python train.py --arch="convnext" --model="sound classifier" --dataset="synthesized solo parts of chorales (CocoChorales)" --train_examples=39062 --gain_aug_db=6 --noise_aug=0.002 --time_shift_ms=100 --n_mels=80 --hop_length=160 --input="mfcc" --spec_augment=false --win_length=400 --targets=["instrument"] --num_classes=13 --norm="layernorm" --activation="gelu" --mlp_ratio=6 --inner_norm=false --subsampling=2 --layers=14 --width=192 --kernel_size=5 --label_smoothing=0.05 --loss="binary_cross_entropy" --init="small_normal" --residual_init="none" --optimizer="adamw" --lr=0.0012 --beta1=0.8 --beta2=0.95 --eps=1e-06 --steps=22800 --batch_size=256 --epochs=149.4 --lr_schedule="cosine" --final_lr_fraction=0 --warmup_steps=2280 --weight_decay=0.0
Rows from block 4 of a small sound classifier, named by matrix and row number. Rows with one number belong to one neuron. Each number is 500 + 25 x the weight over its row's rms, rounded and kept within 0 to 999. All counts start at 0. Numbers have three digits each.
Before each neuron's rows are labels from the 100 clips, of 14848, where the neuron reaches its highest value: "top examples" is what is common among them. Only what is clearly more common there than usual is listed. The data: synthesized solo parts of chorales (CocoChorales). In brackets: how many of the 100, against the usual share in percent.
# fc1: MLP up (model.blocks.4.mlp.fc1.weight, 1152x192), inputs 96-191
# fc2: MLP down (model.blocks.4.mlp.fc2.weight, 192x1152, transposed), outputs 96-191

top examples: trombone (100 vs 7.1); note E4 (54 vs 8.6); note D#4 (54 vs 11.1); note C#4 (37 vs 11.9)
fc1.616:507467518536508508507470510510502479510524535525504482495495526540498447537496498487473484506550493537516524516445493483500533510514512550549514486471520491539486491496510518531453461523486491489517500517470533506505444522491486507499546525480482532516500537435496523500539494484501499492
fc2.616:493515503557490498500482496487518493500488492463485503455518465548537521500502470491469508492486489490474515517534572467496519485477519492510543445496562518478454511500516495494510458501475553495492487503541489471450492516500499475472518506484463511514489465483521519492467540541497482523

top examples: viola (90 vs 8.6); note D#4 (27 vs 11.1); note G4 (26 vs 7.5)
fc1.116:456522507512517497536502530483532476545511490501497510517505478475447501454524509520483485484477485483505478493475487472500518553503484503488475492477471521504514524435465510517509495483510474503465501488511500478509507510488464555497507493515476539470488496501498532509481513498492506493
fc2.116:464518486479513517498507499495498504474540488522474464482497479505556508486533526534492418478483504505518473481506503487498493480521473481496503480470468473506499482465504479494481526510511462457515524484499507591495475501531520478516500493482488498505491558465538528480506501506494493495

top examples: viola (100 vs 8.6); note F#4 (57 vs 8.5); note E4 (32 vs 8.6)
fc1.446:482444490475504482507487500521467497498476497512493480554511472506441516496507495456440512505545479555493500482543479517521524450501447464519549507481490512495524466487517481516503445535542503485513476478490506493524508522498476515494507512533512513495493505499530518470492495512495515472
fc2.446:484511490481472513471496496506512499472464493470514474483506463531505507522522463537478509507515493504490498494532529501503515484474501494482486468513537471446502554514532487485534502525500495588492483499500498488470505543471508510508511488477504529502491426488532482540466563489503478497

top examples: double bass (91 vs 1.8); note A3 (37 vs 8.5); note G3 (27 vs 6.2)
fc1.398:456480537541484482482472529497520486521515525498491539481499490496491451521500495509488524496509481490511483486499469483533517484491527513503501522488499505483503481485485504503471458526509481503504481521521512496468516531481502569516470516501507488469488495524512494520518502503521518499
fc2.398:522475473462487506494467476514519500491482477483440551509503489531479528505524511463503559550522514491485491529510471511502479428503453504481492499488475506520509493491519483537461498532536477550515530473498525499478493533486538466497508503492517465497521513488493442496499492502480531522

top examples: cello (97 vs 9.9); note C#4 (47 vs 11.9); note B3 (41 vs 9.5); note D4 (32 vs 12.7)
fc1.377:537504516526495477498460453549482515510500504498478508514526515498488499504500487490512511543533501511479490477475526484507523501508507524476492482562515524467455487520522479483487482486495512515513506556535489504513500502502495455529518542508509485513493519441508514502536477545512558565
fc2.377:481496474495518520487468545523461473542481495540470456461508468451503505497496522508537505492500498511488503509518518477552519453530451497477488487481453495506494490535502478467512489537507489458516508478497502503528467445492506480524511488492519507538556526516514489507468471522507442515

top examples: viola (100 vs 8.6); note F#4 (40 vs 8.5); note D#4 (29 vs 11.1)
fc1.266:494472504473502469459444459534498497491501515514460509504504488478480519511529504506501500542518468532478479486482473527470470500506518529530492460500469522493444488527483515512482451494519478498519523513511478509502537516511503440526494529511507500487497447497495512490493518551517537511
fc2.266:497519492463482495522470535521466491504462509513504472502500465484469520514513490521530488506515478529480494510519516473497512492498455449525485431490508496484508513524504481478546493537491495514484537487492464491502505513470489492500490453494504527519496424491522481518456511513491492492

top examples: tuba (100 vs 8.7); note C4 (47 vs 11); note A#3 (42 vs 10.2); note C#4 (36 vs 11.9)
fc1.678:488448496569494519473515475491454485449485493510500512488520476526454461534496503492505467507477500472482524502454498481515527498481504510495536512510497510496550514510497511490455504457525525485510483528534513510484521503494503479455519482531515494526521508488500544486553481515521512484
fc2.678:503473483543471444546454479510446463509475473464529482511457509476470541513471502505458540497482530490518512533492474508518536543506490516501517474473528485509501489455505508501490464504525507475486508511497505448498500512486469512483501485501514478522512503530554498557553550528498500507

top examples: oboe (100 vs 8); note C#5 (42 vs 9.9); note B4 (35 vs 9.4)
fc1.23:521489505562517495467498489552506514483551518521442500512534476502473523527502449547530467537539502505489524470530512489530523475469504488500499525489498516476485508486471512541492490516495455505535512539515495499507444460503503473489493484485547510493524506509464548487481499480462532499
fc2.23:525509491471518491510514510499485506504470520524492507471573549509513490518499513419511483508472488507515476475485493456503522466531493506511496511511469525521519493470491507522536488498492521478488513473496451466471510470472498500468486484547475515490461469503512504487539530476499491483

top examples: tuba (100 vs 8.7); note A#3 (49 vs 10.2); note G#3 (45 vs 8); note G3 (34 vs 6.2)
fc1.5:469468544501498500461482476500483524520476502532481513518493482509522435495492526507484531517508489465546506503471492536513519468465545526496501539490492539477512501495474490532512474492519515514529500553541453510478488490477481554520474509518501498541514463497525508523508504507506504477
fc2.5:506477503476492497460456471486504497474482453516475537513497506545472553516494531491533561503482559502485475511509471499523503461476488508511522453488506481464502506519510467539477521495505462559439516490465511480493475525515527482541506502473503452503521480482491470507499477479498525487

top examples: violin (100 vs 13.9); note G#4 (34 vs 9.1); note F#4 (31 vs 8.5); note A#4 (29 vs 10.7)
fc1.399:496488513553484498478457503507477496441478512513518522500505509486474494513461490515490499530545494490468495486504487489537521538475505510538503514473536500460475522510512464525503492502532504493517464479502493518447479473520475528498519493490557515542518460490525526483519473511526480464
fc2.399:504528515468487497482470506526480489549492489500552502523515516516487517522480523482531504493475541489507525502497485508497518478475489498502477497518508472525514508518492497516568460500515521437486472479515538485545531518513499507483521493528482520503512533514494511519528497494490493505

top examples: flute (100 vs 8.3); note F#5 (39 vs 7); note G5 (35 vs 6.3); note E5 (34 vs 7.7)
fc1.268:512488502503518499474505478510518514502460484522475512514496490511488543533493485479498474520495507495487480464479449488554525517447505504518516535542468517530526516449472458502515506468524521496521524478540502465543510526528494487510530440505507493495480468487519510484503511533491507506
fc2.268:506546533505507519469489480475524517508486540520554539492498536545525508496480490461475491467497524513470456537459524482492486467497501526518465513519535535462521482510536521513509506520490482556515484507485533519473511539533508550487484498496514477460534517468501472481532506542488552502

top examples: trumpet (100 vs 8.5); note C#5 (32 vs 9.9); note D#5 (31 vs 8.9); note F5 (29 vs 8.2)
fc1.580:484449536522507492480471494538471516476438518481499501465507486511452481515493528518476493491547507496518492508493511499536545518469495495537512546492503506537517497556525496488509477491514461499512507489514468519489468509515467503493494491504449521510506470491501523487534480536528500510
fc2.580:495460494537459471508450473471462503495482454501491512495499520509484523508456542483490570474489517463494527504476500529533482491520467504516481424482547494487516498482494527525463486515506518465453501501508503510509497529522507506485508474431520451501504501542535488560522513503521495523

top examples: violin (84 vs 13.9); note A#4 (37 vs 10.7); note C5 (27 vs 10.3); note A4 (26 vs 9.1)
fc1.536:493533511504488477496513461615514502489516463492536527531526565518508523491496506499487493493556499508493501495489513459464495489522491490480479501485518523441502483510489515476502488517494481492491531525477490490509492482508482436503496476518494491479506441475510506461525501520527473508
fc2.536:532515511487529490476522553515488527521484521502514482494517494475474521478515508504527500496552483501481495507505515482536492497509479481485504484489512497511481507557511499454516501518515505516471483477499467437499520471474480472491486502473503566491503481497486496466457483493453457513

top examples: bassoon (80 vs 8.1); note C4 (65 vs 11); note A#3 (33 vs 10.2)
fc1.512:486488477548520499449507491514494509478505478533455516537504492477467538549536487486518514501524505517486516479507419478493570456480499494515492487486519506500514517504473489531492446498514487506538508528516514513528530442475488472477483493512563554493528546462535510542460440506509483521
fc2.512:527505481499481489557477493445504470478472506541486514509550532478497464492529486451494488537487499495483512519464502483509503527521502584494481467490503537505503489473505486531495484477507499521496512481494496464509494514492515466434485498528473499486535445525523523519535485498516496510

top examples: trumpet (100 vs 8.5); note C#5 (31 vs 9.9); note D#5 (30 vs 8.9); note D5 (28 vs 8.2)
fc1.550:511505505514510508463477483481498547515468512482483509478510515498495501472488514549535483526485493498488490456488468467529520494488473508514515504512542537512482475539509498511436520496539496511542492518508449538516491478492530541468482468520504479509488462503592508465523509506512509487
fc2.550:513497500475501513514477484485530522517492471512419530485491484500471507516496522480554538526484525515458462498499473490528482436524460492492480484530502502514513463509511505554490496499524496541474549463475500497498497484465539502537505464496499469526545493515518468482499482517509521510

top examples: saxophone (100 vs 1.6); note F#4 (35 vs 8.5); note G4 (33 vs 7.5); note E4 (27 vs 8.6)
fc1.103:490435479494518508492501492489492530492495505543504533520484511507513501493504415507499519496501515436500493474465463450502474503494530478557513506524538531451548484486478508502444474497521461519501486506521531492485504465488533520477507483489495510495483450519496537483480500509512501504
fc2.103:532454496484499524500492504506508472497486489478524499508497491516501496503511440501478441507531499490480491519503480478522488488513508506487524495503515488537480479482514490455495506515550506448484488501511460447524495478461497519498487519517564509522525621495528502495495488498485529508

top examples: saxophone (97 vs 1.6); note F#4 (25 vs 8.5)
fc1.395:474507522532543509503447510550481499450488522512536498508525551497487549510477549479513510506507474500486524487513520475513455499472504455500476541469511559501440511497482507482490499469529467521498513479507501488486482496492509453460530480502484552520502493583466497500465528506497502501
fc2.395:529531495497492525515506480515515515511476532504467504485490499507510517478535507488545486514507518481517463455489551464496493523476504483534501489486528523505476482525537519478528459510489490522547502520466520425509530491496480486477463488502503537485520453481476514498485482484466500506

top examples: double bass (85 vs 1.8); note A3 (30 vs 8.5); note G3 (25 vs 6.2)
fc1.308:472478520536477449504452504493538482523529506488481544505472485463527476500489507534538503496501565498509527499529455520494509467483444531522500527484486488492501513468508480499488481483514462563495501485513480489504485506494509532545484470528529505495536495493524550489501491519516489496
fc2.308:521494499460522520492493471504505492490490470541460521519524498503465507533499510464537552492485525542471456527505507498523470466496482479472478476518513472510536477523522494517454508519516486531480513482481512531507501507492529486532484487486527459498506482477544445526482504503515542475

top examples: clarinet (100 vs 8.8); note C#4 (42 vs 11.9); note E4 (38 vs 8.6); note D4 (33 vs 12.7)
fc1.196:491534524514478510445472448472469515540523548474472535497474493500467465517497483470493511507485506459491509452451505469529555489522496508500517532494512506527506481502492506530442476526530492542526491517510460491507497512509503529492501486507515489477497490535525512477566530488544489464
fc2.196:513518517485532510502476480500514496513520439505447551477504492513485487489501512483551532503525508513467474520536477524502440452470491499501478526482450493514504473524487523492482505489550465539474506497515511484543516493509559479510509480494504480498530540502525461493481462530481480508

top examples: oboe (75 vs 8); note A#4 (29 vs 10.7)
fc1.440:477493495500505482528462505516493505477525487550465535531475530518487473469541523505492489522485496542467474479510427503529540489450454494530492555483450530513536513511507491521507465491491500531523532487492473458483461546527457526478486464488494496495493520541491458511505497514503475543
fc2.440:508495517473477522528489460513459482511491522521469476487505491486491487464531501483543507510488510505449488499480510518493503457544480494521494482511434479512511482494527477486482515491487475513507531493476530506514484555491514480517482454540468511502497416499516499523447483519514546509

top examples: clarinet (96 vs 8.8); note D#4 (46 vs 11.1); note F4 (34 vs 9.2); note D4 (33 vs 12.7)
fc1.29:512522506464526506534448481539467529456467519522459478520549530522481502493481457535495534530530511509498499525489480500462517465500525483482528550501504517480498504526538469446513532470514484537505513539523480481498492526499490466513473525531508465509512491487485503494507555486478511528
fc2.29:452524489491496495515541499503494506499446529462470490506510523520519500513507453522508459519529464460465486480510515509522498542476499507511506495486442476513462500533475458454538494542518474518498514506502483541544495493501454503486498499490534512492540479501484497498490448468471523501

top examples: violin (98 vs 13.9); note A#4 (30 vs 10.7); note G#5 (27 vs 3.8); note F#5 (25 vs 7)
fc1.534:528488486573502467504470502558503489450481512480529529485498513497518495501513518507543520541496480478519496465473450446484510513512492526539489473477536514470464473526511500480515495514500486524491492500474493521463493498508492435504521503479552459497541428473484503505528478514480529500
fc2.534:509539490495507502482492526492484525595490529527516462476515474485484514521501481483534475520509490482474476476481538489514508470518525501485488477515510477526501481542506495498570507523514517447520494505517529458529504494509463519529544489510495518504511528522487536481472451504466514496

top examples: violin (98 vs 13.9); note D#5 (31 vs 8.9); note E5 (26 vs 7.7)
fc1.639:519501492501483496504538440608487504507508485505508495525522542492521507472509501503485511504540510512454508515508481438476454532516519497495505528494516502488489514530458475497520500502501483491520498507514479475492516491483522432484491515500500484528516436483523489480491539515513473489
fc2.639:543499494497500470497513525498509535510464513503501495495516463489445506482510501496524517517572488484477486510493510481532497483473503489489494455501517517501492499524507508488517495485521513539473487499512448442506531491477485477476504495462505530500510478505526481512493471510457468525

top examples: trumpet (100 vs 8.5); note D#5 (45 vs 8.9); note C5 (30 vs 10.3); note D5 (27 vs 8.2)
fc1.507:484483520491516462484493501524450485440450490522503538500522483486486540488487516509457496497514499534496498527541495517514527505478461495531531478485482524486461500497503517519476485485515500488504521485519497506501524467522518456531501526493486532476477466524515508534483473574530492515
fc2.507:537492479520534497488526508516542500520499465530486493497516534467542503507475481460489547498519512469521521485490515496519495470549508512464478454499532487538503489477479533474551523505521519460498540512516487519501531478473486532489455485509552482487494501520499462530518439499483537527

top examples: double bass (100 vs 1.8); note A#3 (33 vs 10.2); note G#3 (30 vs 8)
fc1.334:450488473516500501469496475499505482495526523512506519476512508488507486512510481493498488474529504473476492452493470491524500521482476496557504485522474522488528501475510488538476471493525483509474503507521511513529494481509502514512501441535498510462476496512538528534516527511515464482
fc2.334:526510488476518529524503497487533442509478496454494508506527490526536528482528451474499521530502477503479513505500488495503532488493488548541509486502457562523500496503491540504527495533525497560535519522506523504521485544542477505513545489516482486493470537492486494506567499518514537512

top examples: double bass (100 vs 1.8); note A3 (33 vs 8.5); note G#3 (32 vs 8)
fc1.12:471531542498507508458469495523506507481472547518473514512500478510499477485494480496496489522519455499499493454477485444572512515478493526538507496535510525517561503478497506503466506533490501476493469534499511502488508506499543523506515485505514531503476483501533530499484483487499511462
fc2.12:494487482491495494499525518487536499475507481481477513519482490532472554502518481485504496479462491541473483504490484494513527497500520500500525454484500495506524478453492498520514486521520479599511531519468527513497496477478502461521526496537521466506475529495515490506508509487496528516

top examples: flute (100 vs 8.3); note F#5 (54 vs 7); note E5 (35 vs 7.7); note F5 (31 vs 8.2)
fc1.163:469525518509487492500444494572525474489508522491478467521482490492484532490498485492493527483510512469516482460489513447503492504465504509492488459537514531486503538431513494477463481507494432517479503495486513466516520482520477535479522495520507512495478488511505503524496497484545521515
fc2.163:517526557459506516492530538503507539513479535503517529552499523536482523548487494548516491482484480503537485478483477510491482504464471499524463520491535503509535485517504533523521548536494485566540522483467492518487515460493509518487442516475523477510477465490458495482539507476509512472

top examples: viola (99 vs 8.6); note F#4 (33 vs 8.5); note D#4 (31 vs 11.1); note E4 (28 vs 8.6)
fc1.517:500487503513495508472492473485499507451528537499462513527494493482466527523508485508478450486543472544464506513496462462515488511474503553487523538491457517515489495529453513517470415501494495488521489467530496477562504460498497493502484505502553520542510517509492489541467503482501530510
fc2.517:484499507486503484513516519517511511495510491450478482490529503470504529487514507485461468536509462497498515503473510501492527456491506504508548489474518496491512497475491499523518485512494490538473523494498464460482546522450444490479471480475488540522474461494488536541532545493484466522

top examples: violin (82 vs 13.9); note C5 (27 vs 10.3)
fc1.586:489480509496514477528487524541503493473500577550473512524514491532515459519489495485533482532517477491501508494511470474482481541470492531520509512495571508496469530510530486535492484536484478509504473494470496496464516510494532471503554505472557477489522465528499504519469513487497560484
fc2.586:516478497450523494507456461501485510517476497515497527503517517492554516451488529470524493512467499474452510494474471506518499453529474493526516514518502490526506506528510481512541449520527476441524535465505587493526522544513484485487510504498518511519476502508464520507442493483482548494

top examples: horn (84 vs 6.7); note F#4 (29 vs 8.5); note E4 (25 vs 8.6)
fc1.30:521489485551511465512475492504494507451544477529466509517519473516481504532505536504505486530547519570517511482518483483561532499428466519500493539468496513498518476519513479551468483498493492484493504514504477489483542520487487443507471499490530529503490538530449501481473492497513498522
fc2.30:506520501483498545542498475507460484487480516521457498471562531455529468486515526442527493522481484500514480504454500512454494464535499517495504507490478484513528496486525498533505518497486515497505542452483509498493478515466504482478471522535487514483521456499497541492524500489544514487

top examples: violin (100 vs 13.9)
fc1.140:520500515590541483495525501477499478448530513537479522505537474521518514506503431508510514498524500493480504489495505458510493506499512498512517548467481490486496499478525506538529457492519511524551514536539475503497462434510499510469524484500564520498492471507504512482481498504498516495
fc2.140:529502491492498499513443475457485497512443510513516516506562541500481498496485542443507475535476495507514475500453477472479521455504498521516495500474506540518519486473504501537534465522485510490492521486502507506516524517488517475496506488544487488460508512489493499497540504495496524497

top examples: flute (100 vs 8.3); note F#5 (30 vs 7); note E5 (27 vs 7.7); note D5 (27 vs 8.2)
fc1.726:506476542532496494496424515525481493505494474492469494491512506498533496521515549471523493517487529469513481513527471445492492476480492529515504490484479504448511493438485514487502472458520471515493486515483461511507529482477501519517488477474530529502469491484468471479530480517471492487
fc2.726:523521536502503512501524502492487517509497502519512522520527527536452519495519521533514534480500475475514527486486525518488451482500478489476447495494470515488539497496487508524445506533465470537493492453530484532487503479503565481456476518478501501488510476530481504485497526506534481467

top examples: double bass (100 vs 1.8); note G#3 (34 vs 8); note G3 (29 vs 6.2)
fc1.14:501502501520485506490471533499499499531490525495518529492497533490492442500515502480501491494504481459483510489551460502524518489492512511528521519511548480527505482491494491521494476485502529501441509476487574500472483479512525536505498460494499472498513469515546553516538521519534517497
fc2.14:506481435488541473480477488521508471521495475497443482489529502531497553483507473498494546510490521487494485550511472502534496475462492520479482481500496496565501462480492503496441502522528505546522505506491563482493514508506474538510504502513538464460494573491482468496494484476523557505

top examples: trombone (92 vs 7.1); note D4 (46 vs 12.7); note G4 (28 vs 7.5); note E4 (28 vs 8.6)
fc1.740:536490549493499505501467544507493488540532527547458544552490475495478510493480481492521488498550478506478535485514460468542516474482489507492536494476492522550455548488511485491518461489508476508488511516527541506492502471469514492518496469524500555507493523488512546501488499475525543490
fc2.740:529467547445509535487506512474484511515482490497495516520486524497474539546499473458540496507458539537492424498492478509521481475505489500502483484511482476501515475478529486525472507485517473522480533488493487533495470499483550514521534513497488474513524478489519472487481496490526531472

top examples: cello (99 vs 9.9); note A#3 (51 vs 10.2); note C4 (45 vs 11); note C#4 (32 vs 11.9)
fc1.409:530517494517511523516478507544480524485470533479448475513508482501495518446525489501486552468503472509484524502519459455522512552529519514495507462531499503505523507475464490500495467495495469527523480520479554475455530482495525494493489523530473494514501516457477501509493487515508527493
fc2.409:521470528444505520509502516531497472489515474487494488489456494490504500475539495522520454511473517515493506526520494500540469480501475491488519487499501492514499464507536497497482499474518513446484526492485501510531465474484507492532511480495554502496519590487491481510458469493503538490

top examples: trombone (78 vs 7.1); note F#4 (35 vs 8.5); note F4 (29 vs 9.2); note D#4 (29 vs 11.1)
fc1.706:477494552477519504438502512518512515543509523461469538478493475508482534503514493500454453506500530515496530489517474501499594468513489509500509467513505495531546503505506517515468507518501495491511461511515574485544504457512448505448504467494473475518476523467493537499532485455515501525
fc2.706:500537513455488525498473449495528506546509496473535463484490508477525459495462507487547487506476481504494511452508518507507531494492495485568499533499459504534533439560488486504575488509510498471515477497497527503527512523505489522527531487528463491508491508494486485499518470500479493523

top examples: viola (100 vs 8.6); note D4 (45 vs 12.7); note E4 (26 vs 8.6)
fc1.646:507480508508486534471494472531505505501524537531494531462537500500480489513478473524447490492524482491467503489519460436471471515466507527487508510503463492520496489477504497503516465455483538513517489515487523496551497514497475505480506489521527470490530547545527524465495487515519531545
fc2.646:510487495481529480461501514510466508457493473453466505502479548505512509513516519530466495494473504488509481481490471512501520525474474474477483525497508467541497511513489519517497485542510463482459534496505485514496515494484482532493500496498533475492502523500477494532516525501521511445

top examples: note F#4 (48 vs 8.5); viola (32 vs 8.6); clarinet (26 vs 8.8)
fc1.378:487455502560455483512462489501499521517487512519474486462457517461471476542522490483497505506508487491546513501514469494544511447480496495492501519552496543472481481512510503532486493489524492487557506455484501513478515473489504570505510506463544511479485466474529522475540481503476504507
fc2.378:513486498473504507466517498511507523503485469494474565493509506531481508488484492499518556522488516514468470544508485504521501477491484481462509501493483488521531457523509482518443500503524471528468511466481494492510466513469557479520501497468520460487514494485518432494472510504517527462

top examples: double bass (99 vs 1.8); note A#3 (37 vs 10.2); note G#3 (36 vs 8)
fc1.437:457518493462475471508437547537569530508481513452488525516517485467518469520472447498512483534478504463522514495503494512481483525493514466437532485522514528548472548468502491496523476467518484508498516468503524505508492526513530533467471484529514553527487533501525469509489474496492513506
fc2.437:477524514498522500453516490513502476459489494484466516506469495592461533515491499512461490505475498493493466505491492479482457520505479482519482494471466498503492512464534520513469491481516494535555498492481496608506533505530521476542486467510500495491518526452515544510473548501494466497

top examples: viola (100 vs 8.6); note F#4 (63 vs 8.5); note E4 (32 vs 8.6)
fc1.138:454474501487501506479500498489474501476488503506478482516471470530423499543473523518438479485533521531484499473530457480521507504507486490521507478476511494561558492519485481477460465535535507492515500513528492496503526531472481504495483499492507500519505524518515510482485514554514504518
fc2.138:506488484497459479496481487504448479473498508476493479507496483486506530508490478511468534496495535468458495496529507528525503523487467498470513445486553481480481526479507500512523487527494515548469501488506492475480480532504465530493536471488527533497519446498511497577482548510504487520

top examples: bassoon (96 vs 8.1); note G#3 (42 vs 8); note G3 (35 vs 6.2); note A3 (28 vs 8.5)
fc1.129:479530508511488496451490481553524505502530471486514474531544469459458468492520442506497504482489547488502514464515441496495530500473511497537525487490506528492511478516507501541423502512495518520499505535546521503542478475521494441482501485520550521509511536543500539523500463490516511535
fc2.129:528535485464509473528519531517491488497488528535459494516549509510515516479556484459490509512491484510492503505498492469477511501506516539490512498510489522530535519492538497541539482514501530549510540483510483508518499501493510498463492511529486478513515429521497531540493510523446493512

top examples: horn (50 vs 6.7); note C5 (31 vs 10.3)
fc1.105:550478535536505507475531507517508477494498495506523511494451509502535423555506505534510521549509487493482476529488511491517555514450502535493518499509519550507514499494503472522473526528524469495485469539546499491498522509487549537444474496516518499473505437509530502503538449480512547529
fc2.105:500476508550503471517506534442498493466467489490512512522461521472489522501497472536481463489464522515539496522516484471553535540518516500499528473467511508479479517485526463517495489522489490487522579522462511506490497512458541493510510476498468488484482516485488478513492575495507525501

top examples: trumpet (90 vs 8.5); note A#5 (29 vs 1.2); note G5 (26 vs 6.3)
fc1.632:468496482506455513499461465515502518481480513499511524479443493501511536515519527503492465505508501511488522494505515478533482546524517499522499475503508522502469504476508495552496475520530499433529507496461510490515507465504489465529511528498475519492508492502507517489499503469489527488
fc2.632:509464514459488523494490512499477523553455501552472502516532519511474526528507536518523549505486526505489498536499478518526499465527494475485482491541517466483504518553500490526506523491519508523457515445507483514518505492512507481521507482496503491483489485487489461492473482486505536462

top examples: violin (100 vs 13.9); note G#5 (29 vs 3.8); note F#5 (27 vs 7)
fc1.552:505489529502538486510479447531471476463490484501527533504509497505514488510501483515504541515495511513485523441476497492498481493521497495501524482504538489490472435546497506524469524495514493476547515473513504495471459513500480419534525533473514500514499472484517506482502479498502512517
fc2.552:521462494486487489504509503505526547592465495515453525518511481502487498534505521466544534492511525504485467499522522507525466461485480495501472480524466506494512519581492505534470509478478498506452521457498515503502494506493514492497501524483437498465482476536475478476459459465535548487

top examples: clarinet (100 vs 8.8); note D4 (31 vs 12.7); note C#4 (30 vs 11.9); note F4 (25 vs 9.2)
fc1.576:489504529500480487506453477545508504512532545497485516543493483530494474472537482507507521506488495456508485479479512477513540497511493517518487486464509546493534522461497498508470516502512485493495493508507518494502510548494523523508477496508491519493511490515510504483495492500519467471
fc2.576:498512527480496552499511514444527510473514543488510504562521502561464537470507463481471521481477523500465493495481501500498519500499483521527494468455459519497528498470497492520522511522516514550527500507474513534496505486516507465522498500522485478485497472480540498474540509483494494476

top examples: trumpet (100 vs 8.5); note E5 (36 vs 7.7); note G5 (34 vs 6.3); note F#5 (29 vs 7)
fc1.243:503496525515502521489474486538539494503442486555482498504490496492494521512512530498475495496480497508468477479515500486515511503523503516548489496465463513490461481526516507503491466487546511488492486505496475483518522502515519480542534536512475526487543459524536511513518501509476505484
fc2.243:518458510502498501480515510530528509547499457525503530493484516511466491513499544447504577500495499482496506498474504511515472436516491481479473506494563492526513493486486520482505487481546488493433525468514480511507493439496519516505489486489560494491494529494506466509488492470492531503

top examples: saxophone (94 vs 1.6)
fc1.53:513481558551526501475457495482492486491530527494520491505489499481523444550470459504496478496483508518511492490510502475492536460490531509524533507533529491516509520492482495531489461524501502513511479503484500471480483455500485556558512483491478523522547544475525532505519491493501506539
fc2.53:503493474535514499498487478483521503519510527475485532467539473541504559482493471491451515492516491474464470472494530525509505478486502513478480488483535523485498502496515463513466480519502498521504476541530495478470530511478500542468493501474500487483489488465504467476479482505487488520

top examples: double bass (65 vs 1.8); note C#4 (43 vs 11.9); instrument: clarinet (35 vs 8.8)
fc1.397:486544514511510504451449519536475494523499516521484530492530501506530494477530479511476466485466502496511491469490464482502532524480519529540548484479489536475521473457491478491469528512500479484488489510517532509534486468524475520476497474521525509475490526536505512464510459500502513497
fc2.397:502497485493514501534489491517480464504515469456444516536489545546486522471508462471481535511488554514475520540537515487528537521503496541523496482444469519545512469520519501493507513530539486558514515550522518531498537488537530505500501511538538449495500570537532476495539467499512494517

top examples: cello (100 vs 9.9); note C4 (36 vs 11); note C#4 (30 vs 11.9); note D4 (30 vs 12.7)
fc1.408:496534518525532477508457497532469471488498523474457506491511532539494513493506513494505538527498469515497498487497494502538501577534505448515524470512525493487493529480476473530480490502484492482489490475498546487480499492496491456492501478545479508500491498449445476543468464511527540483
fc2.408:498475528447525549497483515505462508521503496507451500478511510541505509488504515514492474507495502510459494508502480532541475452499461494464480472497515472476532473509495483521514521530491472476516535498480543542484483469520512499491504501468503479491514571475505486475477482462522506470

top examples: trombone (100 vs 7.1); note E4 (64 vs 8.6); note D4 (49 vs 12.7); note D#4 (42 vs 11.1)
fc1.271:553473516548521486473455478528479484519480521520487508504473478510509450532508512475488476520544498524502521487414504503509550565518485527507530476450500524499494505489519541531452473500501511485510505501518531494498449528483529502504517529513507524503498509434531527505540496492491519505
fc2.271:518506506544501485502487486485542489529492457485460525453503493553540542512508466472440493498480515472497498524517563466499503460514511505521519439494579545501472514456517496489487432511509545499473510494538502488468506522502510489505516488493490497486471457457533501497480530530518512505

top examples: bassoon (100 vs 8.1); note A#3 (56 vs 10.2); note C4 (48 vs 11); note G#3 (34 vs 8)
fc1.59:474495487518505495507486510542506500536510499526500524521521504519459458527511500524456532475479497505525493488515437501487536504428512481504532448519500497482513485476498502507473458492491533488480491488521512507512529468525545505474528520509529554541485511494538534582486463517518518502
fc2.59:503528427502508472486470485504549437467495471542509512505507486487472509506536447466523495501530514487501494520538496460518484529512483529468503409515511537536516521494510496519521476510536485508537497491490506503551490501548477522517519495531490501483507503511495463485515487481483479516

top examples: trumpet (64 vs 8.5)
fc1.578:543500502519467486503526483523465478478502481512531510473482512499507518520537520506476578507541496524505481482453496537488494467474489491492470505509496486535476455530506467569504512543531507480477484505502470525506521512495479490471563552524474538511504480492469538529511518481557530483
fc2.578:509507505486487518504504530522481544530481520504513494514533486497529557482502477527540549480528507508515479507499491522502507499501510517491492501524481521456490540524494492514519532551500495506487491530458553463529498488474507522499547484473490532484482475536455489524464477484507568484

top examples: trumpet (86 vs 8.5); note G5 (27 vs 6.3); note C#5 (26 vs 9.9)
fc1.707:479487474491487536463514516503514488549492523516489525506497506499504476454464528511525501537496469470483492467485488473509479544513490512538495496478486497471491483485487476534525476512534497480520506516490495500538498460493483487527514475527501536484554468535548521518506495490499476507
fc2.707:506464517470501487494506504497497524544525474520502504505500484537432512496490565495524586538502530504492470462488490524513471473512476497497471483514523470480509461530518485544479516470481507498454512471470490522512480505502503525500496502489515471520516515489509484508484514457546482484

top examples: oboe (100 vs 8); note C#5 (37 vs 9.9); note C5 (32 vs 10.3); note G#4 (25 vs 9.1)
fc1.662:498492541480513483493502503455536501525524518503480503504481505504507509489515499534471493514509502499469530418524526507498503551510500489486490513480511510492494489471526499496506527511491482510508458534485520480493462489484558484477476468500550503495502463498558533519481495495495533522
fc2.662:510471516486510497463487518477511504467513531480474493496502511531469489490471539500480485485494509487511484460444486503527462461544465463481482530506520528506538489462518534516485500497491543485502487457485536545474513471488535476522508471478512509464478548514450495482481529489496479478